Weights of a small multi-label audio tagger: 1800 steps, trained on synthesized solo parts of chorales (CocoChorales).
Rows from block 3, named by matrix and row number. Each number is 50 + 12 x the weight over its row's rms, rounded and kept within 0 to 99. All counts start at 0. After the name is the row's rms in percent of the matrix's.
# convs2: project pointwise conv (model.blocks.3.convs.2.weight, 192x768x1), inputs 154-307
convs2.21 105:46 55 34 44 53 49 55 44 52 77 57 57 55 65 65 29 47 31 56 00 49 27 70 50 51 39 58 31 59 51 33 60 43 46 33 29 44 43 37 73 48 63 48 66 60 55 30 42 51 66 62 59 49 47 47 33 52 43 71 67 55 43 37 68 70 52 46 44 54 54 35 71 60 51 29 59 44 57 42 40 48 42 46 49 42 44 49 52 45 43 50 51 24 37 68 67 45 75 67 45 25 41 65 59 49 49 39 22 57 53 33 36 57 40 38 51 45 48 34 65 60 43 58 66 42 26 55 51 24 66 63 68 50 46 37 46 29 39 23 63 48 47 50 45 44 53 63 24 59 52 57 51 44 46
convs2.22 097:55 77 45 39 43 46 58 32 51 78 52 35 54 47 43 46 63 73 66 56 56 44 43 69 48 47 65 59 64 20 49 51 50 51 41 65 50 56 28 36 57 44 44 48 46 43 50 63 52 54 82 47 58 33 36 41 44 58 38 58 38 58 38 54 48 62 42 57 45 52 30 55 60 76 38 46 50 47 68 56 60 26 73 37 52 48 48 44 36 46 64 42 62 31 56 47 55 48 67 55 44 57 41 62 44 55 58 47 50 48 39 15 54 46 72 50 59 73 58 68 64 42 50 47 38 45 57 57 61 47 35 32 34 49 52 58 40 43 55 42 64 66 46 52 81 46 47 79 67 72 63 31 20 64
convs2.23 093:51 56 64 43 34 36 62 39 73 43 59 24 43 70 42 64 41 43 41 53 39 57 61 54 59 59 75 52 49 70 37 29 47 45 77 40 26 49 50 44 55 44 35 46 42 49 51 56 37 47 59 60 79 65 64 49 70 61 62 65 56 32 45 61 24 66 47 58 55 50 53 59 49 37 59 46 48 61 40 53 73 62 46 23 59 37 45 79 61 51 47 38 50 47 37 61 33 64 40 46 54 43 60 56 37 44 46 54 68 46 51 70 36 51 29 51 49 48 58 31 37 58 40 51 51 54 45 42 31 59 47 58 67 47 47 55 56 52 48 21 69 42 42 49 47 74 61 47 34 40 50 62 27 46
convs2.24 104:65 52 46 49 60 66 60 37 52 38 56 37 44 43 62 39 59 45 32 69 29 30 41 45 52 59 49 40 55 48 33 40 80 48 34 57 32 46 38 51 34 45 63 63 52 64 62 61 37 74 57 63 62 42 55 48 37 49 61 58 49 26 35 55 62 63 52 37 50 50 65 40 50 59 33 48 59 71 56 37 49 46 52 62 55 55 51 47 43 61 53 33 56 35 31 52 50 44 48 54 46 55 59 55 37 41 72 41 57 66 42 27 48 45 36 33 67 57 54 65 43 63 49 46 49 51 59 56 65 33 68 38 63 47 54 65 38 57 47 47 54 50 55 57 48 61 51 32 45 55 60 60 38 43
convs2.25 103:44 51 36 47 42 55 57 47 57 71 48 43 51 47 75 57 45 42 64 35 53 55 33 58 33 58 54 45 52 53 32 41 68 67 24 58 50 59 54 62 56 53 40 52 44 50 59 51 52 61 43 52 32 39 61 57 22 68 27 63 67 49 28 30 51 43 34 71 58 46 31 43 60 52 69 55 59 45 33 33 40 76 42 54 39 50 71 50 67 76 51 60 45 47 36 56 61 69 36 54 54 51 53 57 47 61 49 39 61 38 48 61 51 49 67 54 27 49 64 48 47 54 45 44 44 60 47 47 47 52 31 62 44 53 70 43 55 44 53 57 63 50 50 58 48 51 39 41 43 49 63 77 49 45
convs2.26 099:41 38 50 44 64 47 51 65 47 74 54 44 52 46 44 45 56 49 43 49 57 61 56 56 51 38 61 45 45 53 50 57 55 43 68 42 46 55 36 53 54 37 58 43 52 45 50 46 61 33 41 54 29 59 44 42 73 62 52 39 59 58 62 49 56 45 54 39 67 55 47 60 52 67 53 39 43 74 37 71 46 56 41 53 30 56 64 65 57 52 49 46 36 39 66 54 39 45 37 57 64 59 62 62 47 30 40 53 48 75 43 38 76 58 57 59 39 40 64 46 41 50 51 59 70 29 43 55 52 45 54 57 47 58 60 86 66 54 65 56 32 48 70 37 46 32 62 65 51 48 76 54 43 31
convs2.27 101:64 58 51 40 73 39 37 56 37 34 31 58 36 39 51 42 41 47 49 46 74 30 45 54 38 35 68 41 53 36 40 30 35 43 52 66 55 68 57 45 60 70 59 45 45 61 51 68 73 49 47 59 68 57 46 63 66 53 60 66 51 41 34 53 51 47 59 29 67 47 52 58 41 40 57 64 76 42 43 46 52 47 44 46 63 29 54 51 63 64 45 58 38 66 68 68 44 64 42 37 47 65 32 34 60 50 48 43 50 57 63 32 47 56 57 50 72 71 53 79 43 34 61 49 58 52 50 32 45 68 29 55 56 59 52 65 55 63 67 31 56 33 48 55 38 45 48 62 33 40 49 32 33 68
convs2.28 098:56 83 54 61 26 79 54 52 30 49 55 37 51 57 51 39 48 60 37 79 36 60 38 44 74 49 63 48 57 56 55 52 45 53 52 47 72 43 45 77 50 64 65 52 50 46 41 69 45 54 56 42 54 54 50 41 46 50 38 49 31 40 33 46 54 45 44 41 61 50 42 50 33 22 61 53 37 75 55 42 32 34 45 63 49 40 54 70 42 37 63 58 44 60 50 49 52 31 56 66 47 73 52 48 40 53 59 62 45 69 33 44 39 48 61 56 55 41 52 55 58 49 60 50 47 63 48 64 45 45 62 46 51 37 48 55 60 65 48 40 61 59 69 47 49 44 51 52 60 55 41 38 51 57
convs2.29 101:50 36 55 35 38 39 59 50 52 38 44 58 45 43 46 38 29 38 53 75 43 44 58 41 50 39 43 46 61 61 18 40 37 34 37 62 61 53 35 45 36 54 36 55 52 79 40 53 60 42 72 46 23 44 46 83 88 50 47 61 35 44 49 42 32 35 54 56 64 57 36 45 34 53 66 41 37 49 53 57 53 34 47 56 56 67 59 50 62 62 42 47 54 37 57 41 29 59 50 40 59 43 61 49 47 41 48 47 79 15 46 51 46 37 44 52 40 39 41 62 59 49 57 61 57 25 43 52 52 46 48 50 36 41 42 57 51 68 56 63 49 55 49 52 34 64 54 49 56 49 40 77 44 41
convs2.30 099:35 39 63 44 59 40 36 63 32 54 76 39 57 43 66 41 51 59 68 56 43 38 45 56 36 32 57 43 39 69 46 48 27 58 30 46 67 70 51 41 60 18 64 43 32 45 52 60 62 47 61 57 39 48 34 40 54 55 52 67 47 61 67 64 54 25 59 50 69 42 73 44 72 68 78 52 45 55 42 40 46 48 41 63 55 57 39 52 39 73 51 45 46 29 56 46 45 60 84 60 40 54 44 60 54 33 55 57 33 08 43 42 71 47 33 47 62 61 70 38 34 54 56 33 61 59 53 58 57 38 25 61 39 20 65 62 53 45 62 71 39 24 49 53 55 48 58 40 39 46 53 51 61 51
convs2.31 100:65 55 42 37 45 37 36 34 70 47 34 61 41 45 38 37 30 56 62 45 42 85 53 51 48 54 44 43 66 53 27 57 46 58 65 27 45 50 53 54 69 45 51 57 65 50 44 31 49 42 63 45 48 49 43 53 52 47 42 41 67 64 60 59 53 66 42 51 49 47 49 40 50 74 57 27 67 41 38 49 58 67 24 45 57 23 58 46 32 51 56 38 62 59 63 62 51 63 50 28 36 44 44 44 66 23 61 41 60 45 35 55 33 62 42 39 68 64 49 45 59 37 62 67 48 49 52 41 46 58 49 52 50 65 45 56 49 56 32 46 41 44 47 58 50 30 52 51 53 41 60 46 63 64
convs2.32 103:46 39 44 62 47 40 67 73 46 58 63 76 46 55 40 58 52 37 37 70 52 43 68 60 67 44 19 52 27 47 61 54 49 55 47 21 67 51 53 58 32 58 64 48 32 54 36 71 44 65 47 59 50 62 69 38 53 58 24 39 42 40 29 54 30 53 50 61 62 46 43 44 51 64 39 46 56 48 53 23 43 36 52 54 56 54 65 50 60 48 61 50 33 45 53 24 52 37 52 44 44 42 63 61 52 51 50 72 25 54 79 29 41 41 46 49 65 38 67 53 21 32 61 49 47 55 53 59 47 49 83 40 37 62 69 51 53 49 42 64 37 47 27 55 54 44 38 49 41 35 46 41 72 50
convs2.33 097:54 43 57 57 51 43 33 50 49 30 46 61 59 77 57 33 68 49 53 67 67 69 57 49 28 42 33 33 38 61 45 49 54 44 54 59 67 47 52 58 54 52 51 48 57 35 42 63 47 56 64 35 42 51 55 36 39 42 69 64 53 45 33 43 54 49 57 58 36 46 31 56 60 40 55 42 53 50 40 66 34 38 39 62 68 47 44 52 35 52 34 57 51 59 50 59 75 35 51 39 52 35 26 48 46 46 48 44 62 45 51 68 52 49 60 42 52 28 72 43 48 35 59 38 44 53 60 56 47 59 63 58 46 43 39 54 48 35 64 68 72 64 16 35 69 30 48 36 32 43 49 49 57 56
convs2.34 100:49 61 63 49 44 46 45 38 54 55 62 48 61 41 53 67 55 71 55 51 36 53 47 35 63 55 61 56 47 56 69 52 65 61 57 37 50 57 27 61 52 37 26 52 55 50 65 52 52 39 51 37 32 76 48 70 38 55 45 67 59 48 54 33 49 69 61 50 70 25 58 35 37 72 59 57 42 53 65 48 43 57 79 62 66 62 70 39 59 31 60 42 45 29 39 70 47 51 47 37 91 62 53 45 41 65 18 57 50 45 47 74 58 57 55 65 67 39 56 39 46 53 53 32 58 43 39 64 41 57 44 20 38 77 39 54 39 53 52 55 68 63 39 66 32 43 46 60 57 61 48 41 39 64
convs2.35 097:31 84 62 52 29 46 68 52 69 67 33 45 44 40 74 60 54 47 72 43 76 52 55 60 56 61 39 40 34 45 53 60 73 54 55 62 49 48 57 52 45 55 43 42 55 49 48 53 25 44 56 59 58 46 30 35 19 30 71 52 40 46 69 47 56 68 45 70 57 46 30 54 34 30 47 51 36 44 53 31 57 62 38 32 43 53 37 30 44 22 76 53 51 56 40 36 55 73 67 52 73 63 61 57 73 76 31 75 61 40 66 53 44 62 64 59 65 49 61 48 40 46 49 57 39 27 41 56 46 38 56 61 39 58 45 40 50 40 60 26 52 47 46 51 60 76 43 54 52 42 43 44 58 51
convs2.36 102:47 65 56 37 41 51 34 64 74 49 58 61 46 36 36 57 49 40 39 60 32 61 56 32 56 44 63 27 43 39 44 51 47 38 58 33 51 54 53 45 35 57 73 34 52 64 39 50 20 49 54 68 47 42 48 32 40 62 60 76 32 45 42 51 48 50 38 67 74 60 58 49 42 51 33 58 38 45 55 37 46 60 59 55 38 31 44 43 60 49 70 43 60 70 72 45 44 40 63 57 37 48 52 63 56 67 37 66 63 47 56 38 37 40 60 54 62 55 47 60 43 68 68 49 70 46 56 53 59 35 48 36 46 48 27 55 53 68 42 49 55 29 51 45 35 58 49 36 52 56 69 28 67 40
convs2.37 102:39 67 49 65 61 39 46 56 59 79 26 49 39 44 36 56 58 38 39 47 40 51 52 72 41 30 52 54 62 33 51 71 54 26 45 55 21 55 35 72 52 53 44 52 55 43 57 46 54 59 53 61 54 21 25 50 33 53 38 22 69 51 53 57 22 44 39 26 69 62 43 44 55 43 73 90 38 66 52 74 55 56 50 49 60 58 43 60 48 37 62 41 74 55 52 51 37 37 32 36 65 70 54 46 20 51 64 49 43 57 50 66 43 59 58 63 41 26 31 52 47 64 62 37 51 38 40 53 49 39 56 56 32 54 72 45 35 64 48 49 52 42 36 64 84 50 41 57 44 49 48 46 52 45
convs2.38 100:39 64 43 58 52 58 36 45 35 64 47 51 57 67 63 65 49 42 57 42 47 53 45 37 51 43 46 38 35 64 52 91 55 59 48 52 62 51 59 56 44 56 58 47 43 34 36 49 44 49 54 33 56 58 63 45 59 72 51 39 68 28 69 62 52 50 49 43 46 34 54 41 37 67 42 66 47 29 34 67 73 54 61 60 42 43 47 63 54 62 46 39 49 80 28 38 57 38 61 46 60 61 43 49 63 48 31 39 54 38 49 38 50 60 47 44 45 56 62 48 28 61 59 45 39 45 46 48 49 46 44 52 41 50 80 45 47 60 36 70 46 66 44 53 55 50 53 47 66 51 68 35 31 46
convs2.39 103:55 54 39 30 45 43 40 50 56 59 61 40 61 46 55 48 53 46 39 76 42 45 49 49 58 50 49 43 32 38 54 39 62 46 50 52 83 26 48 38 72 44 39 46 46 81 41 41 58 61 39 59 49 38 57 55 41 48 61 78 44 52 55 75 27 48 44 58 44 66 53 51 39 44 53 52 43 28 40 41 40 54 40 50 55 45 54 67 65 42 42 42 63 39 51 57 66 62 41 40 52 64 63 71 67 51 45 60 45 65 38 67 64 51 60 52 52 41 26 51 72 33 68 59 38 56 59 80 30 46 53 48 56 60 34 58 33 59 72 31 35 72 43 67 57 62 66 39 64 52 51 65 34 55
convs2.40 099:59 57 60 55 52 58 50 56 28 51 39 58 62 45 70 61 74 65 49 37 45 62 49 59 38 34 64 52 31 72 62 65 52 44 57 44 62 52 35 35 56 43 78 61 41 32 24 49 61 63 70 66 55 49 45 45 46 45 43 68 70 48 70 58 31 47 53 37 48 56 55 37 44 48 38 38 33 47 40 59 63 21 57 45 64 33 51 26 47 58 67 48 57 37 44 46 56 28 72 50 59 49 51 54 46 38 61 39 48 42 68 57 49 45 46 49 41 62 58 43 42 43 33 57 65 51 40 65 68 59 66 52 59 37 57 56 55 48 67 58 51 72 44 50 37 44 48 47 70 42 46 71 77 39
convs2.41 100:51 71 55 54 56 54 68 48 34 55 53 38 63 44 51 52 43 46 51 39 42 62 36 34 59 82 51 47 43 38 44 45 70 48 52 43 44 53 57 38 73 65 48 29 34 49 46 70 50 46 38 54 38 53 30 56 66 55 72 56 24 36 31 68 47 27 53 67 42 44 24 40 58 38 57 49 72 64 44 51 61 48 77 49 69 55 46 52 96 36 48 54 60 29 69 30 47 63 52 62 58 55 57 65 39 66 58 48 68 44 53 56 57 62 37 58 27 40 54 49 33 64 64 52 59 59 47 46 64 60 50 63 44 41 41 51 42 47 77 60 45 63 51 50 23 72 45 57 29 29 49 43 37 24
convs2.42 104:27 65 44 31 51 65 48 34 36 32 39 30 65 54 45 58 71 88 67 33 47 68 32 46 36 49 56 49 50 46 67 50 53 42 50 44 42 45 58 66 50 59 45 57 40 70 34 55 62 43 64 38 50 72 22 43 59 53 43 55 32 40 56 55 60 43 32 47 53 43 51 35 40 56 59 45 49 45 50 37 45 53 36 54 35 65 44 24 46 37 61 32 30 38 60 49 35 59 52 69 59 46 35 40 44 57 49 53 57 49 41 56 40 54 34 59 67 52 50 56 52 52 68 59 49 63 68 37 44 59 46 71 80 46 47 36 63 50 55 53 40 48 31 56 58 46 42 55 60 58 49 50 46 38
convs2.43 099:53 14 48 58 38 32 49 41 53 36 52 49 53 40 47 53 55 42 49 45 48 54 77 58 47 34 39 48 55 47 48 49 39 51 51 48 37 41 43 45 48 27 41 57 44 48 64 51 43 52 57 53 27 31 68 79 38 67 33 57 52 61 64 69 51 42 37 48 41 38 30 38 48 18 68 24 43 33 34 30 57 69 65 60 51 50 50 64 48 51 27 31 28 56 50 69 36 38 47 40 51 41 46 39 38 54 50 48 68 29 46 69 70 53 51 56 36 45 55 45 48 49 81 36 33 51 33 65 87 54 48 36 39 40 41 36 45 50 46 54 61 49 59 46 21 54 40 49 43 25 45 46 46 41
convs2.44 097:45 63 54 70 65 45 31 41 40 58 56 44 53 39 43 59 48 49 65 21 51 32 48 76 52 52 44 57 42 39 38 32 47 48 41 55 64 64 61 50 56 55 54 35 42 64 65 46 48 39 46 60 54 41 51 41 62 62 31 45 77 30 60 59 44 51 35 36 36 44 62 35 73 34 39 31 36 50 45 24 63 46 53 29 41 73 55 50 59 53 41 75 54 70 36 64 66 25 49 40 29 55 63 60 53 37 51 53 50 51 51 63 55 49 39 40 43 56 58 58 57 57 59 62 78 51 52 74 58 50 40 41 58 44 92 45 61 45 60 48 58 76 51 55 34 25 43 48 45 60 45 29 44 51
convs2.45 098:34 52 59 25 68 50 57 67 51 50 36 64 31 38 86 61 29 43 54 59 79 37 43 66 53 54 62 52 37 53 63 51 37 46 47 52 44 53 41 37 56 56 26 44 37 50 66 43 58 34 53 44 55 52 65 38 60 42 50 45 48 68 32 72 45 43 38 34 45 49 63 35 50 42 38 54 44 54 65 50 39 52 65 53 63 49 65 59 55 54 68 57 38 30 67 49 36 67 43 43 64 41 52 56 64 42 27 31 69 32 76 45 69 49 42 52 42 61 35 62 68 46 68 42 39 52 62 59 54 38 68 40 47 38 56 39 43 50 24 51 42 30 45 52 32 47 35 55 55 65 56 68 43 43
convs2.46 101:38 42 74 45 35 57 43 47 56 41 51 58 56 23 40 30 80 30 55 46 32 34 53 52 70 30 55 43 53 34 44 34 40 45 54 35 50 31 65 45 32 54 64 65 49 44 66 26 58 77 75 38 54 65 53 31 67 44 68 72 53 30 24 60 65 42 33 53 55 43 48 51 64 30 50 69 50 68 52 39 29 60 43 64 41 49 76 34 55 67 52 41 54 50 52 60 58 65 48 35 48 69 52 60 44 48 65 68 55 51 38 56 56 51 46 47 70 70 37 36 46 62 24 57 60 62 41 55 26 28 48 47 73 48 39 57 39 30 57 60 49 58 40 47 67 40 65 53 49 59 41 58 51 55
convs2.47 100:51 49 59 56 61 53 40 74 62 50 54 43 38 59 59 58 39 30 70 50 52 29 87 56 40 55 35 63 57 47 45 47 63 33 61 59 43 61 72 40 67 36 43 39 45 56 73 23 40 48 41 31 63 47 32 44 41 53 60 59 49 70 59 36 66 52 54 61 50 64 65 26 37 28 66 39 33 65 59 35 55 67 44 40 20 42 46 31 59 64 51 50 30 57 66 43 67 64 46 45 69 74 70 33 38 42 59 52 61 59 44 28 37 33 45 56 56 26 52 35 62 47 47 42 64 61 41 54 63 47 30 35 59 48 28 12 52 25 69 69 50 54 58 46 42 66 66 76 65 42 60 49 53 56
convs2.48 103:62 37 49 45 39 42 66 53 67 19 55 52 31 51 33 64 37 54 70 51 47 33 72 52 62 46 41 52 36 24 59 56 31 66 60 63 46 65 38 30 57 48 46 52 40 45 55 46 26 59 44 56 73 41 56 43 44 55 48 39 53 56 36 30 42 44 39 48 62 63 49 20 58 63 41 28 41 61 77 54 61 36 57 53 31 54 27 34 47 63 46 46 42 46 52 62 36 66 61 63 41 55 44 47 53 53 61 38 65 56 38 26 72 46 33 40 48 61 75 51 61 69 54 55 65 53 44 34 40 42 50 37 62 38 51 56 64 58 60 54 43 48 50 65 58 54 62 40 46 55 54 58 35 54
convs2.49 100:58 65 61 54 55 44 55 36 49 50 58 50 58 31 60 18 56 56 62 61 60 41 50 52 52 67 58 61 46 41 62 57 64 48 29 35 41 55 57 52 41 55 45 43 46 47 50 52 25 55 56 49 46 35 45 53 57 54 39 59 63 62 55 62 55 55 45 25 49 39 37 56 79 45 57 50 49 70 76 53 64 58 46 45 40 46 48 46 67 59 38 40 45 36 52 38 31 47 49 15 39 66 50 43 47 37 53 51 45 43 56 51 46 39 62 62 43 61 52 60 70 45 56 44 67 29 30 29 49 53 54 45 51 38 27 40 41 50 52 49 69 35 50 53 66 60 32 48 51 44 41 55 58 50
convs2.50 095:44 50 50 59 62 48 46 47 49 62 22 43 53 56 65 65 47 45 30 44 50 77 54 37 69 60 88 59 38 49 44 49 50 23 67 59 42 55 77 44 55 58 43 27 50 60 59 22 46 47 61 44 62 41 63 39 30 39 59 68 43 53 39 43 50 47 70 39 61 53 41 52 44 40 59 51 33 35 60 49 81 57 59 37 56 61 57 44 57 48 44 51 43 52 17 59 70 49 61 48 33 37 63 45 42 36 47 48 61 71 32 61 48 42 82 47 50 57 36 25 52 26 41 57 45 60 38 47 68 42 46 76 50 50 48 49 56 27 47 36 35 57 40 56 32 47 38 64 22 78 56 50 49 13
convs2.51 103:36 40 70 62 58 45 42 51 51 63 67 46 53 27 56 30 55 49 36 67 58 57 53 34 48 45 42 30 33 39 72 56 55 52 57 47 52 27 45 57 52 54 54 43 60 45 55 45 33 49 31 49 55 35 44 41 74 31 49 34 27 33 41 46 60 42 42 19 33 50 64 57 46 35 66 69 50 58 64 56 63 74 48 38 24 41 36 16 68 52 52 47 32 42 48 34 44 66 55 60 66 39 62 70 59 48 61 43 62 44 51 51 32 25 61 67 39 32 47 58 58 45 46 45 55 68 32 65 66 54 62 34 61 54 64 45 52 38 52 55 66 57 30 39 46 64 24 66 71 39 46 37 51 60
convs2.52 100:28 57 66 57 38 50 35 42 44 21 65 44 51 25 50 49 55 44 65 27 42 52 45 43 51 71 52 54 63 37 54 44 54 50 48 40 52 33 37 44 51 51 70 59 50 56 41 60 55 34 55 45 50 18 48 47 70 40 49 79 54 54 55 47 47 48 45 38 52 78 42 52 53 37 45 50 51 56 53 64 44 64 66 54 55 54 53 49 37 51 39 43 34 43 42 46 49 56 46 54 45 43 66 66 78 49 15 26 54 45 36 43 55 72 40 58 32 52 47 49 42 43 43 44 56 48 59 54 39 49 42 49 35 43 45 59 38 56 58 32 49 50 66 44 50 52 54 47 35 75 50 41 45 48
convs2.53 099:40 63 53 51 40 26 52 46 41 44 28 48 61 61 46 70 55 45 44 62 33 43 39 38 36 31 62 28 68 35 63 61 71 44 40 58 60 41 50 57 46 39 50 62 48 29 67 44 51 53 55 63 56 46 35 58 47 22 44 43 38 60 43 37 37 38 54 47 65 60 59 56 36 54 45 57 33 55 50 22 46 59 58 56 48 56 60 40 53 32 37 53 55 38 56 66 43 25 43 51 19 59 62 53 63 41 50 40 37 54 51 35 48 47 56 42 53 43 49 58 40 48 54 69 28 53 48 37 28 46 40 62 40 51 52 41 62 70 33 36 55 39 58 41 40 50 59 54 53 34 36 52 46 62
convs2.54 103:25 45 62 41 57 15 65 48 61 70 46 63 59 64 45 50 52 19 45 75 66 57 64 48 62 58 37 72 55 41 50 57 31 45 27 66 53 55 42 50 50 53 46 56 52 43 45 49 48 34 56 42 58 43 80 36 36 43 42 40 58 38 36 76 38 53 52 63 42 66 41 39 60 35 67 44 47 51 58 47 44 44 38 64 38 36 32 64 54 72 58 65 43 74 39 49 50 62 43 20 60 44 44 41 63 60 45 50 36 45 30 50 57 60 58 60 61 46 42 61 41 33 56 53 33 72 67 76 73 49 20 32 44 56 70 49 55 66 48 56 52 66 66 62 39 59 48 47 36 57 40 33 64 37
convs2.55 104:41 52 35 41 48 42 54 31 40 39 44 34 72 51 59 57 57 34 45 50 44 22 42 54 53 68 53 56 61 34 42 67 38 69 45 60 49 73 50 45 71 47 39 63 62 52 30 53 46 51 49 74 43 36 23 38 48 78 38 61 48 59 44 37 58 63 83 39 55 49 36 42 63 83 55 68 37 29 42 62 47 29 47 28 40 56 46 61 50 59 55 50 58 54 65 76 77 40 44 51 36 44 46 44 55 26 70 47 43 30 66 63 54 61 34 66 34 60 64 61 41 72 47 49 22 54 41 58 47 43 31 59 61 49 41 57 36 45 58 69 47 74 30 30 86 44 43 52 39 54 69 47 35 44
convs2.56 098:27 67 36 29 30 54 31 40 45 42 55 46 66 51 62 55 35 49 36 41 60 64 43 38 68 36 47 47 64 29 72 62 41 43 66 64 60 65 66 55 50 55 66 44 58 46 48 31 49 58 48 59 56 40 60 54 59 40 52 58 57 27 52 66 45 48 46 82 44 47 54 45 65 43 32 35 59 43 38 37 58 51 44 46 37 60 43 51 50 56 43 44 53 42 60 60 62 48 14 71 38 56 51 48 46 44 54 54 42 30 26 47 52 37 56 50 56 40 48 52 53 48 60 69 65 43 41 55 54 35 43 44 50 25 63 62 64 41 66 37 49 66 59 27 49 28 35 64 27 52 72 39 48 43
convs2.57 100:50 60 45 60 59 72 58 36 47 50 37 47 49 54 26 47 43 30 74 60 49 27 60 48 46 44 55 32 35 50 35 43 46 58 47 43 38 78 60 58 48 37 44 57 59 61 69 55 53 56 66 48 50 30 45 48 66 69 47 46 57 68 77 51 54 50 47 63 52 50 47 61 41 33 40 43 41 36 49 53 31 64 44 52 73 50 46 36 87 44 59 64 46 54 50 72 57 60 81 35 49 51 53 52 21 47 40 42 54 46 55 45 49 52 36 42 35 58 42 42 36 66 43 49 65 25 33 32 37 52 40 54 46 35 57 71 29 81 60 56 60 65 65 60 48 53 56 58 47 46 35 41 53 39
convs2.58 100:45 38 56 46 47 54 34 60 50 42 48 48 30 64 55 49 57 20 72 53 29 43 53 54 46 39 33 80 49 66 69 38 32 56 51 41 36 76 56 36 54 41 64 54 39 50 37 42 52 41 56 39 24 34 42 61 44 35 59 58 51 43 43 44 78 54 50 54 40 41 71 64 69 62 33 44 53 51 40 65 57 42 66 65 77 62 31 55 43 35 54 32 43 47 30 49 61 43 59 47 59 72 25 47 48 62 41 55 31 61 69 58 56 48 62 55 60 44 20 48 51 57 33 36 61 26 69 40 57 58 39 55 57 62 48 58 53 39 47 62 55 28 54 63 50 46 52 56 39 58 33 43 31 54
convs2.59 099:51 61 58 54 45 48 56 46 63 59 74 66 41 38 39 53 32 64 64 63 47 42 42 55 61 56 53 51 50 71 69 31 43 40 57 26 70 62 55 53 66 41 66 56 47 51 41 42 56 56 38 41 26 47 61 53 53 63 37 35 61 65 37 50 49 21 45 54 43 40 48 67 46 60 48 59 48 34 57 34 65 55 20 62 57 37 44 52 47 68 55 63 36 61 33 66 67 63 56 43 42 32 65 66 52 30 51 56 59 54 52 71 45 53 37 57 41 69 52 29 60 59 60 45 46 55 69 58 64 71 35 38 60 47 57 62 50 40 37 52 53 47 33 64 40 41 39 46 67 44 66 55 53 54
convs2.60 099:61 55 29 49 45 29 62 48 52 41 45 68 55 36 50 21 47 47 42 54 61 34 60 30 53 30 52 42 63 53 65 59 46 39 45 66 26 42 34 43 43 28 53 53 57 47 53 52 57 54 48 42 58 56 46 58 83 47 46 48 36 39 46 47 37 23 51 24 33 37 56 71 29 45 40 66 17 41 42 38 52 55 49 58 66 40 55 67 29 50 47 67 63 56 67 69 63 42 69 38 55 56 39 63 61 49 64 49 60 33 28 50 64 52 39 31 46 40 18 43 41 53 41 41 47 69 67 57 55 40 61 38 49 44 65 50 52 57 33 56 57 46 59 46 65 32 56 52 48 51 50 39 29 29
convs2.61 101:33 52 46 37 71 58 61 33 50 39 64 44 57 58 39 37 78 68 51 49 54 63 67 51 40 38 76 69 51 69 20 42 55 64 29 40 44 56 49 25 44 36 66 50 46 31 55 53 38 48 49 40 50 56 52 61 46 48 40 45 46 68 45 54 68 57 57 54 47 41 57 82 39 54 32 52 45 62 58 52 46 41 44 43 61 56 66 52 38 63 70 53 54 54 63 55 55 56 51 51 55 48 61 46 67 23 46 52 35 60 81 45 68 48 55 69 34 63 62 48 71 46 36 48 60 64 53 33 51 58 54 52 47 64 54 62 45 41 35 48 46 73 37 16 49 57 37 56 44 53 60 51 46 44
convs2.62 098:28 64 34 65 65 77 36 30 40 29 42 53 44 24 55 44 58 68 65 50 63 39 75 60 54 68 63 65 68 43 61 52 67 37 50 53 57 65 73 30 53 42 54 49 49 52 60 49 56 63 54 41 53 50 64 21 57 59 46 52 50 59 54 55 70 46 57 47 56 41 43 62 62 57 67 37 42 73 60 48 42 80 25 48 41 36 31 37 34 53 63 71 54 57 30 71 53 60 41 74 47 62 33 48 63 41 58 67 54 53 39 43 69 52 58 74 44 68 35 47 71 45 59 46 57 34 50 47 49 44 48 48 35 73 40 54 41 37 47 53 41 52 51 42 21 57 63 54 75 54 59 49 66 45
convs2.63 098:34 61 20 71 39 59 46 69 43 52 47 39 24 76 35 53 26 50 30 43 38 47 54 48 49 37 49 60 56 64 61 48 31 56 35 25 52 37 49 17 40 60 63 49 61 58 55 70 48 36 50 24 34 29 67 82 35 41 56 53 52 52 48 55 62 77 58 62 54 82 26 61 30 41 74 54 56 60 55 72 58 42 51 45 42 70 69 31 43 46 41 58 42 63 45 59 37 72 56 44 53 55 58 52 57 49 59 36 62 49 47 59 65 33 50 49 67 18 56 51 61 49 60 51 38 23 52 35 36 53 49 43 58 33 40 39 49 48 50 34 40 70 30 39 45 47 49 42 81 66 59 27 40 60
convs2.64 100:35 57 54 46 37 64 66 71 41 64 65 39 32 16 69 76 46 50 52 49 35 42 51 57 41 55 49 33 60 47 64 70 61 40 23 29 37 34 47 65 49 55 46 60 48 54 61 60 44 78 60 43 40 39 42 46 76 56 47 52 54 42 41 63 58 41 59 56 60 60 54 35 47 44 40 41 52 39 48 35 51 34 44 57 70 70 36 40 58 51 37 59 50 68 36 61 18 51 46 38 53 38 51 44 64 64 52 70 29 55 59 65 47 55 55 53 43 44 68 25 53 70 33 52 69 51 58 44 38 44 46 33 51 55 49 39 39 55 37 54 36 54 67 79 59 53 35 56 86 39 65 55 53 54
convs2.65 100:48 61 59 42 55 48 59 21 50 50 29 65 63 50 67 58 57 64 43 50 50 37 64 51 36 58 41 65 39 42 60 45 51 50 48 45 45 27 21 60 49 32 78 36 71 57 46 37 46 40 26 37 73 41 58 46 45 48 41 43 56 32 41 49 29 75 39 78 56 63 43 64 62 42 76 51 71 43 53 53 43 53 41 81 52 42 75 57 68 37 47 34 52 47 53 77 54 69 58 57 34 51 56 52 69 44 57 58 47 37 34 55 30 42 28 29 38 67 60 56 32 56 50 40 60 34 65 57 65 60 52 53 33 38 29 60 72 47 49 62 47 62 36 73 56 61 42 30 42 38 64 46 54 45
convs2.66 103:46 76 55 58 53 67 43 57 47 73 38 49 76 59 32 44 42 51 74 43 45 43 63 53 38 31 32 57 61 48 54 71 65 41 56 44 29 36 50 68 47 36 39 38 57 56 44 47 58 35 70 44 65 30 57 34 52 33 60 65 44 44 57 53 42 65 39 45 33 49 37 58 69 56 34 55 27 64 58 67 41 39 40 45 62 47 56 38 42 45 44 43 65 45 56 48 44 21 40 46 49 51 60 71 58 52 55 37 76 60 50 46 33 67 62 51 58 42 52 31 40 47 43 58 43 86 63 64 50 54 28 64 45 54 34 43 52 57 35 58 55 38 44 50 47 64 46 50 66 89 47 46 39 48